Weights of a small self-supervised audio encoder (BEST-RQ).
Training: adamw at rate 0.0013, 11000 steps, batches of 128.
Data: trained on acted Russian speech (Dusha), 26041 training examples, 54.1 epochs.
Rows from block 3 of a small self-supervised audio encoder (BEST-RQ), named by matrix and row number. Rows with one number belong to one neuron. Each number is 128 + 24 x the weight over its row's rms, rounded and kept within 0 to 255. All counts start at 0. Numbers have three digits each.
Before each neuron's rows are labels from the 100 clips, of 14976, where the neuron reaches its largest size: "top examples" is what is common among them. Only what is clearly more common there than usual is listed. The data: acted Russian speech (Dusha).
# gate: MLP gate (model.blocks.3.mlp.gate.weight, 1024x256), inputs 128-255
# fc1: MLP up (model.blocks.3.mlp.fc1.weight, 1024x256), inputs 128-255
# fc2: MLP down (model.blocks.3.mlp.fc2.weight, 256x1024, transposed), outputs 128-255

top examples: emotion: angry
gate.204:130172115142145138131135162139147158172099130168088130133111124153116105109140114118121124179164149102122087140119134145161126178152131153154144127116084129088172143086135134109104109168164120124140178110154102153098103128130094086141129103128061126152115109110097091134128142138120093124101091104156117127126074130117116159098133174116166152117150158153135082103139084124118074104082
fc1.204:129148142115109127167096170170133116083123122132129103145111132124133132117143120138159128143144153145121146122098055121128156124097138087094115121131130145126118088128149125179126137096152081151141145128123108107125107093134175192122098125159140140122159120109112131130087127154107133161144115120117115153104141113144146162139148174119078098124092138139121123095113114170101124150120
fc2.204:125164110127149133118154173125065145141153127046146134116154177120137119095142114119140121130096134163132169117132116136148130091076130120133112139134118123137134111136118120129166102114138116132138065146109156096119110133107139136085150110152171128152159177127111116140114108114115111107154127125103121083150168109118166132133144144142131126109110105185140109162138125084133134149173

top examples: emotion: positive
gate.32:136069112168115139098158118112123111153108169121173111102092174161140133134113146107096114135160169142175104175178128136140108115142141169147116115136113123123102161136120127154144149116125151133135105167124167106094102174089122092180154127116126125100123120103093122113190144101119102124125149092157149145144130134109127121099126143101104139132169130114118154123143152111137148143128
fc1.32:124152146101126141159112077106115145151162119104125164168144113124153177089167128136147141106119130110099156111126146123129151098093133112099090112149167139122096108104115112133154135131102118121129113111109075150159161131145140187083081110148117122160131122145155138145076125148144156144145163141124121135124121070115172122140129121136124116167097121085109127176119141153096150132095
fc2.32:123127141110124127145101125124116147111131093125140123105126128118124123090094155097131090095123159141103143121119138096115151132153132149152141138160099132142143085135108127138194141113142123118158125165083100128100139084105118173133115144163182148129121173127117166167138101117129184140127113147116153116111084134111151117158163135134155111114113107132134145153123087112107168123129

top examples: emotion: positive
gate.566:110109157156135094090141108127142106143118148112121134137151159116129141093164137113115104176148116110139110063165093144143164129074071090148124101153119125173086138153139130128154120129102134087127099146146150117131143150153124079085146074107124135128135132099166120121155114123086121133107129102096113144126115108110105153152135135132150142126132143156131166103109128131144096159123
fc1.566:107126171121116140116120129163137131188157126090150127130125138122165142111131120146122116106120114084072138136115152127062147055170141128116130109110133154097146154120133113117087120150146151127102124141150143185122131168105157128091222154107149119131113113083123118119082129083127156133112095132089142141147117144136140179114119096155130118133116181116147153100100102112149114142126
fc2.566:114125137109138096162111153123131125108099123143088131092133132134093135143120131137128168129185133147144135178144118129137092119104174096168106171089132109137161111137121122136103139071149095172115135117136115191113137075122120154181145139117143052119115130125125145160103119113161118125092139152144139119139139139186128170130103142122133089116143121102137134120127113122131081129122

top examples: emotion: sad
gate.39:122120119114180143125085147124176144159149131148163141117137110113127107127091129123135128151090103107157128125098106090080126120107186117117094087136140115120179146116131121145128146094141169132116138144123127147110137106172099105159199132129172117114116147095101138140100113153142128186107078118168128129088097139130130149146120104150156137152120113099128151125081119119132123105151
fc1.39:107098118114129108092130102107137094102138151130095140135131152119102117158124120136102112110148138162109152142102115106114124156110144139108097163097130156191103084152148130101132142155134161082126101118114142126101143158139073187139134108111155145156169125109157132141115088145099096132118121184169141129098115141128136117157108088104148132133114099161156191172108156125159168079138
fc2.39:115137118093152125172107143120125097132092158149181122104127130102125127134092093133156135131076134148085130203124160140117104148110176180159131132112122137105117117084101130137118141114128136126135122164100172116123121075101177147155152113195132125111134107136143117104155141152111112123144160110137162152113148109147136177107131141104118129133162131112119130130128134158130130106155

top examples: emotion: positive
gate.663:153111093142131104120143084128156123135155119106142124151126121161142132164139118100116117130114152094136124138125158128109130168130114150128147090148116139094136115151148132093159120148082160120132117170165131114103152163065120087139124134108135132100142144114077105117151133127138130097174158133102128122125129156095130146121130119132123149073150134130125125099194141119142125148138
fc1.663:173103092198092128139121120148163123121134118124131107111100148139110135181152138128107114105133125124184135125115114142135137163172096122094104080109137136133126103128143169137152129176084133125151080168171113128101137170125166109162122140121147145073113132106112120127190133117133111120153172146098100116128164164106124138122141110140142088128134150082116100086127147154142107120094
fc2.663:094096111142111130158152133152152110136123151087149129114101107113138124149175121113119137176108162155140168128129119126134082125132173106109159126120101147097127120151119153123146132062151138196114103163130124135140131092080195111078106110135146102134130141127125119158133103145131140141124091105104135136120136122156132149112146143116099114128196159152126112123169154134129095159109

top examples: emotion: positive
gate.82:124111074187113132154097112137090108093114124200134084117078146140111076131076143135097118126099123168119122141121086121133126118123143131130087135144130087093145134135134138121119148134139147118113106145139142117103128161157137146120145097134110135145143147110120113145195151126131094123048136139139139144127150136125140155139142111062152131111145110124147130156144137140144164107146
fc1.82:144126135103127130181127157117132143168118134141038139148135115140117164124173097152121135114144137120115142145109120118162131123167157112105135124113138144177082129127072117124087132141152143103098178126111111114147122155124077144189098099120080117131115103134135123102112141100135126092127160103120120161128091116127106138110142140057155136147125154117142069132107115130108143113151
fc2.82:120129118087139138113108124127137110160128185113105181100161145142155094110123128136150189127145117138118149126119120128158126051122164123096103151126153147135174120116101105072100162108125085148088133122149141140117148126168072136120088129134135113079129124113123132118134139126142171133170129176143104107132104070131168145112148131113134121142125134122126121119084104116117127135123

top examples: emotion: sad
gate.108:094110155127101148158101116133127114136098138126119112165088185175128137100127101156110117082179178138101143164120114105115165103141156127144129126145151118129109107129116082109072139133139161091136145117123136136110163139128134240142157128149147134162137133063124111096145139154091122137088110110147147168117123142147145140098124103085082123129113116130144155165129148139142194125129
fc1.108:155113133100103171111107119115104085113113125105092171148125130140102151110096089130135133105169132153080136167137111119138121168153126124147092087127111089108081145139101120097103101151148120133154080078099121124140147152171132150130094105132099117154137093119161128104127105131137095153130110138134120173097139139157122120126138080131137124153102155154128150166118183136155176114127
fc2.108:112115099127157107131117112152094146089140130128177123147138096122095109146138135135123179120067058144073125115110134099124098133121116162137113140131110141140182140143108151101156099121115127120163161115103101136139123128168145107144112181134121057125129132190133169148115094142177118124135148154133135091113116110128111105156144142119175111101095062106143142096099097111111157116151

top examples: emotion: sad
gate.459:116115096168139123059134086139076111123134149121107115084133116156096110123127126116112115126123081136167128114139113118143109120119128151125097148094112126171103129129121159139158114159123091104109098124131164105124083200140151121169152138146112134107131133135156137082147128121135107128124154161131130106144107119154103149125146124117147120089125125101128120105095097118101118125131
fc1.459:117152149109167140141178133100150129146155125077158158150162145147124121104134081116119141129127144095062118130145150156147112103088121118125149124150105132121157116087131114107173105135139128140120139134139105178123152130105070149115084125148123114141090104136084129130137109188151142112139098118135106129156128042125182100103132133141134158133126125151120132126150102100114103147134
fc2.459:120086142084116117114120104141100090077143135117104145145118122138145172090162106113093150135147159111094118125114066120096135110178122143151113129088111121120176129135115118091103127114132176111099108120111146161147168169153097176162168112147100115145125127116134101037154125126142093161116136134156136164120114145153092146120130124097106145132130144137125102117140156118136128144111

top examples: emotion: sad
gate.219:138136112110152124142115136079141146133112138152126174127147120122155164183120111119141114144111134129173100115121143119119124116135151118158120127121159088067148142127114111130110142106133120161159117111090132069140123129111123179179163134128189138131140116124088136140145113134162099108168152125146139134101114150116140096107155140160129138132137093183115152139157131124111109120146
fc1.219:093112115075117177120110148094078077120118127124076138112123129122129165085112138115150125142141148148133122167155152119113123140181143159141083125135123083130109149131118113122100153129115104078161129115084158136142120120126134114169116142106121139097142131125165130133141137143123137149159124105075145169111109135136092155144170123107131100118097147149089173143125152150097151129128
fc2.219:154117126145103122125159147127105137110118126136128128123106142114150134128138099112084163159087147135125167102121157129134116114124152135117117129113079138166108109104156129124137132193138110086138121150132117167117086127120089101192131131076131111125155138113162109131080120157112121114107148131094120119103136164111114138149136126133107127159111093161154172107100167113096183101201

top examples: emotion: positive
gate.117:093110119151167105105169135159072111111115166131171122112143121134141118115134147141113136128118109140148088131145115117142067112131142155099147122129139121144152159150088119163136132100150141105118163128075149062124088195128114120134135121111098100122144106142080138173196115118152114106150147102148162118101092100133151140081128176083156154156174126150128100127136122127110112138127
fc1.117:149128160113086144182110127110143130104140114109102127135092172140157155117134135113114142105159179128118155130127133137135154134115088115147133103137135108133113092141160159109141137157107102164163082109142093131134170085147108174105112122103165119135140144097154122122065154108104122148116121147084153158118159141120108116174130112169099095140113123149127141169119188160123149125126
fc2.117:168161125118088115113135118098114117121162100117108117116139107114096159131061154106161063099113106130109166113110137127132134126112128142122130153140124125157125120151135155108108161109135097100120115180132133125108150123107157106134140152127128195121136182171127130159150127109152126124129106137115155147177139162127125113157106115133168108107106099122157169128103111125083119148159

top examples: emotion: angry
gate.261:113127148127142127135111121130139139155121149163137165120107119125149126115105113131120138186118150104142156130107101109099105109122143173116122147130111116114121150083095116146192119050153156112156168088092077130115116127161117114130102103143108139153109097143159141148147104204162094104129119127176125148122122071124149116130116165120106164172125146171144133142123109157135098087114
fc1.261:156123163156102134126126109120137110122095123123148089157126154130135073155082112124118130080161138170061121121129116167159131136107098123126132115170126125134122109134139154133194114164145136153123097127164137080100133115149168145086126171088124121099153133101107100135118094148094135127110114139108147081090133104123130145134124160141164093130139110149139102109131131125135199112098
fc2.261:108132126109151150135132080146128116094115144088135132136091145143156143090139107138078107098110177171156115147125154117101125081132124146135111131105123124134133100146120136093129116135134153110141137170147112077126142138089144165140162135156117145096144135116121101082156149135098127146115133140168114124111131180148125131147138159133119121165180159104107101119157157096104120120156

top examples: emotion: sad
gate.390:127149133133113151158120128111106129105122149146138157153109149175126149101161101147127115101186145147139116176143104114108170133143132110115107091112143127098104115131153091155115161140137133163147149120112101089098141169102131220133123108123124129142125074081070137138172127145141128153128093142145113178100097158120152106098162119136105122137108132155096102126136144139126096158100
fc1.390:165101174172113115140139091134118158133109116118095138124107168146129124169123155122068119102155142117120112143149154127139091126160080126153114099127109119106136173146107155117139126149109167127158109134160110119129147170141123120123130125094143126123137131107125129127145137115111086126138160120131144151166156114127096161118101127138142144150158170121133115124140138126173158132089
fc2.390:120116094115141125132138131142109126096169118146157129110119142160098148071114142106182119134123092128081128119132108141152109100121146116117138119144118138136102169179114109131166137111109103118113114105109166144108116077112118096169093162123087156120123184115126142089167116138116147123163116139160135116152095105125113150165133134090074096114130088118142151127100077142116141089142

top examples: emotion: positive
gate.635:188101097165134132109127104137169121138144084103137099124130122143100123176145132101121107100124122105164123142134116100126148147169107120108116086121128154160108073168157151117164160140081148123138110170165130164109153157091155098114108168117117147066130128099118146127141130143144164107163147157084120099099162155087107144152144111125119112090109174089122124085132132118151118133139
fc1.635:119114111155122091148140119145143147111128131086115149153107120144125086155154094097119139150127128153092144139096087217160121154125098140116151133129079146085146158112168133106154069151122130158120133127191128088090082157116128100158104114113137125149110126137090076126174103140107092092157119132143121129151136134134121131097110135117134156121155123164132114102159105095100138089129
fc2.635:136080080141109127153128125137139135150106118123176099116081124099119115159176107130127077170112126159167129153111145129173121130140137120143132093122122136147118128170114138158162105080159149195154125163125099117111133118098172127105107099164140197122120136079144117130132108162135138142092103106093144161099135158133105171121132120142115115077124109163122152113151135141124130137124

top examples: emotion: positive
gate.229:121144090114142134097106142123079090127108129163156088130140128121123154118149120151155103141103113155133139120098088111133120120098168159131099139145172143188083131137135136129151144107151140103104103145105154118134101173083129133139168091156120130118170114128124112147157151122099137122119155097143137104110118140127153125115123161093141152126143086112130115146152118130124142143140
fc1.229:161126097149133118068143137140080117133137151105140156116175127145102143132151108106135146151106073127155099112117080110141088135127154179120101118073133135175109134157101134129139117113098119105138128134115158119114094183151133113168113143099122102060127099117132160123128111152138100096167149142133100102129138133129116116100158153092089147138122168128117087073094101115152100125155
fc2.229:100094125133167139187130134172111160116133125092189109133120136118109138117145095143105107162112107158152141139114123133129096144131122124139118143078108134154131147142113174126120095112133052156121138092112096121135107121142117130144143144102069138138135138148135129145069118116130092152154135172162100136103141122134142126134131135146135126146145081091113102130100125125072126128148

top examples: emotion: angry
gate.445:102127158127149137090128175116120141120109138169132119102105126147173102069094130129119135092164109107160114191132132113108076116156091164140153108149128115102094141112131103171128153123120141074145209078113138115150112138155109088183106157123098126111139122130114134119139167100115131137106124069137174139161095113126092094112106154104126143149116148149127107123105127149183102128127
fc1.445:138153144142119152119115124120148152173083084216146133141110134149115152154135140153144137151118126075133068159113099109144132143161131120149125079148143128101117149144131138166110121123113128106108101154117101080144138141122124127100120100168187130153146099105121130139073140133104130146090131104159131144096105151136125143143126126160136098156141115141125132132097146169155175134098
fc2.445:149102115136150115145113067129139168165127131095131166163121138119116190103146116149113078150109113105095152130120105153114146106096128143135124106120120137132113139080136149092108138148107179124150101152148085154146149127112068131157142128142122158114124136122137136127129121174132126100125107127133131142177161164153138093147141127107133134154160091074149130134132145093127156095108

top examples: emotion: sad
gate.577:097123147107131143147114098080153105123119135113083174128158127127141150147117122103120110109132120139110140192130135133113137108153145123185101091100132134090131144093119101125101138186130093091175196138095142148160121100124116149220102120124142141131121147138163130139164124138138128129152157098109117182142120132129102145107143107131118145126116172117096123076124140098092133131158
fc1.577:130114124130128140143136113084160130161100139152144134134119152156104110154101156122147142115113153118143152131107168125132146139183142140131120133130158104163079096150125105171103156110089160104100116155123170143117176097116132161131129183109176118116128142095148134167157098148139145131136126117121123090094127169129129103111125093123100112134119115105156164159122162130129151100122
fc2.577:104112119141117112161147151135120146162120118126077117134120100105133101153101127122103091106116097130087095138148109125110157164175142161121109145079094117069147114088103149148131108143116098101146148135162113142110114141145155097153134102141102158134133091180135157160120086159108118126113166116133149138123161126125103161146164126085194111108089136158164136143127145135080123114140

top examples: emotion: angry
gate.355:095163159120126150123131105082160149085157149141140140130140160154149194082149089141169120165114148131112123124120127142138138103075163140119155127125123105097096124129127171124145116152130097110078094137090102048159120106105101144178120139136150128151129120153131148075108132115103091106149117108141118167122075136160144156153121121113101118131159098106109160094140127146099140133161
fc1.355:099128124127104134115144115118148160154124092120151119129089109147119114088098157119114119096190169122161157087130200144103137141178101168138126104139143129118116102120176116138107129135132141149131131118151127082130150112166131092145082159146141115137122110112102125119153092088155110142139096153114122095112087181124079055133126127144156141108078127115142178146129105142115101104115
fc2.355:124137164122155100120123095137114139143119099143153146156146124114135159078110141135113135131115122113149124156136114132120164098180083106120120089181132129140071113150129136123160158123110179102135136157126162099126144154136112119085128091125099128136146152112108145163139123142114149092140119136096135107138109093104148125136108126125151127123116133134120123156131140150113086139142

top examples: emotion: angry
gate.258:130135129142119095134136177167125149134110134103121105146115080129098108129145078101118120160135111156090155115113134169135125155120111179115152163143084153089162153094155139101118102138156129145148149084158115123091064126159116104154115140124100134152130128144084080138124097140147078096101085118167145102127141145121113104094109163118130184159152146160166103144178075098114125078123
fc1.258:161131138146149121099163121126112111144134130117149133120150119136149111113128147131112143141104114119125112135159145110107080136099125152122133131135153106150143155171126136066128161147086143098113112142132139088121133192127073099144125152062134088120130138136088153122152151097166135091151142156104151098149121139086140128133130095147180131124143147135105115096149135107149145134149
fc2.258:161097137117137186124105150096153135079135104181109129117120141122115142118130107130142137117167147097140091143109127082138145186202143134142110088110139142124151116118128123106075164115122149126124151093122085180134211105163149126134136124121074132122112114129128111108110177131138123159117124133150128169081095135137108168122109107107138118114124113100111131110110129157131126124090

top examples: emotion: sad
gate.451:143106170101162101112111122136095096096132160078115113140154140116134124146113095152118122111106151154102131162101111093117128073137159160177137142087137148205139105142086143119156119152147111132133159176097185144135133153153145168174163144153136112090135128104126141086099114134105123118136158153133111101111117092135176110098104123086119145160127115124134116124149113124102125120169
fc1.451:095149125117090123089124107150099070164154130147163095117135128108083119161130121130167135120131124162097137105122167121188137123137150118080113169157130145189126117147133093118129119093149141133059106118111122148107130153110118157101141118135127121143126127144178131168131116115138154119098123169147126073093105169128133132160148123088177122114092123172131176136122119106103118113135
fc2.451:097094177149144128122123108160143113136115172113168145097122139122143096137121087156126132117171130084186118114116186119096141071139126115137131085111157162136160120106149123143128091162119135157118169116120099152114100130121133117139121107123153107113138155125150107119129107137137111112126078134106148130094094112128134159118163151110131115149108092155128114078140123138127150089087

top examples: emotion: sad
gate.62:089147160169164142149127119129093118137094116107124139163136133167141172124133118167107112103135127140080070161154138104146128099162132072156136128104143092154074094140138125140130144173150151076129151126083163112160147148121066176164150103112137129127117103101106134156150106165132115126097145103130108142136112147143139154111146137134129114129120123151103166136125159143116134151105
fc1.62:110187117145145109165093133132091119121103113120148116160121100142099160173170108133159127153100096104117161111097090148131143090117101125122105130131155125103120131143141144151115134090083086120143147145144143141119113153106176180122140109117132121171152128112117094133122139178128135118118117117173131124175152132143106077105127154111132135152129096133144085146105124131085123110112
fc2.62:110120159119129160143126136077104162109127114144103143141138111110092150133127105158147045100135148130114082140099075106136159133152134137135142093075132129115165134113100123118108144128120127163107147137115124170117162160152120118122118097134109255155132089141148097148108123148127117165131113116152136166107115104153125132106149106114162124159142090145142122127145144157090109131105

top examples: emotion: positive
gate.63:124149103117132130091143088144087125119101144095133143144146160160108123074170132134144108160124145157142101128125091109138117105092206181121119091111151112174094144095107135143162113122137123102131095129093169113127108179154124085168140138135112134106166097099140127114151164144092120125126127112148126122118117111139162178099147152124110133134156111138125105107151120119118120125149
fc1.63:123130164104127135162153115106178120094159102124138155159153117084121124147120126121140129105121163135089121175145151146131147129101087095144169136159105150094139124133136129106106135159148104120143153132115111117134167081103134145138079106129087122157126126168090113115174123101140158150140102120111117176105102100112110158128114097090122122096125146110103147112159128109115124171134
fc2.63:177083127156114119089160131100144137067137148137116144130118154144159108138115104113126106107128153157115149116160110153127172116101092107138176100134128134198118135119159077120132123166125159135154132130114190144120124130071103137151094074153141138115125155127132123093207107100108180098125111112116134153145123185102146102117150102111071148097097127145143130107148142118157149134129

top examples: emotion: angry
gate.759:139117114114159114142095076151107083162118110133159117148161100099110148093086151093169105077122156168119174182129106125130126177188127174167124105144163126151105083106113129132127140173115113112108143132116118123124114137104129125103104142134089144130148143145119121192170116112124154127111133126130135104104091099122133091137134117121127138129135114090115109153139154138110190109083
fc1.759:127097139140154136152116092154110084144110117115156133114152100105117152083096115101131124109140154153110156177141103121119101157225127150172127082109132102150132084104101131131126119200114112099098165113113096110146118138124132111124100102120091124120099141135111150170140097120127126116100147127132099107128102125132123087131140095117084140153120145091096120138129143134122157135103
fc2.759:099074148158128133154141074185096141097112085090205141131109088143154123139139124139104111126137138164148170168143136106122104117185110179146123082147124113164150084119116128158150141168104083134119109156112106107140122141108168106099159129120150120141114161137111148134112118150147129130091133137162127109082143160127132127164155116127095104154119087155101119123130171156153149142149

top examples: emotion: angry
gate.605:190141113169128118161143123111144154170150162157109151134147112083119108164081141099153124115132114057150132124115135135137117150151130081115113083138107165139103139140119165114121120144097132122123172121156128198125113097155116040133118136089082139104123168127163109120118151075137109154148114129153129154121116110122128184131123158115110119124103104106152170074115111094143102135138
fc1.605:170061112136135132121095062112169117139148139109195143121121148078091125105100123114127120125094123140130150168134137152083131129140102125128103132134132129140147130138134146109151136142143105145084124104159134091120134099124120084120150161133154123150132101130114098114160132081105091167117109123139143165166191144122141142145126091126104131153099120105119121098091174135166133159172
fc2.605:117157117128148097161135125158106156165075104093106131122141124070134103154107146119155210130129106112173131109133148140147094107139104108117137105126141085147118122118110147134116122112117153082093101141148133159135140114126147078087138131091130068115107126112103109163154152119121133141110145123137138133164131091123119132105126194157166108156151105158138119154088128151123114133123

top examples: emotion: neutral
gate.674:161172173100171110132143147127111173157132095077135113125130124082154141124085162131127102100106091116138094173133150112153097136119122155171135127169142114140129141134080158120098154195100124110114141147094131105178148116121102085131148119128087152154153132141098109158109154101095137136135144098106152110168109144126093108121113152124198110118125133078128138139118110123119077149117
fc1.674:173129106081168131106110116097111136152156129082109166138130128118120165112125126102182136122116116130153128157126156121121150156113174172105043109114135121114122133114126117083108145161094140133159131122106118157116129118117087122141137113117073132118157130095123123134092134170130156156173106157110117134130121158104131119137152121143136121131081129111114141166144112133112039108172
fc2.674:109130144108110151100125175148091159126128130144094162148134154121133121091123126142131184085171146144112116104130105100170157117072130135129096114134125148155118097119101108101110171146115135126133081156127118187116170148162083113166124108073093045128142107106079121141084158117124141159116114126113099149119137125107156152138134151133139118174102120113130168184154119136145115130128

top examples: emotion: positive
gate.155:145137162120155136134107134126078130118109129082133125141139116128126132106134140141107097120120152115118151137116125091084124134102125162132089145081131094122101115140104152132158153138144109100119143110111166094137144170120130172151151161191112157126157103127101121088178112126128089169153139108148135153142137127175124144128147149076124150103142108156140126098142147112146167154130
fc1.155:072120129154121104140149084113112130105115152143107136118114123126094115152164154118098113108142149156162105110160127134139128129096098106159108161113106118123139129136150144149110121128141088128139119119116119060150107155122096174146101092152168133198113125166114130110180117073123097162098114113145127119136097140145089081120141106118174155113151108186132119117149126106129144158108
fc2.155:143139121169099098107136103119120149109146186205097129142130137127111130164191133136122201106161104106154136111141077127157150103135125083084120128117152144127129126098158091134118146147112174148106120126154169155137134120132128136120153131125115064132110107099107115137138158100139121128124125090120127082117124127122140127112125119076125159115124111188137112112144140132167134149083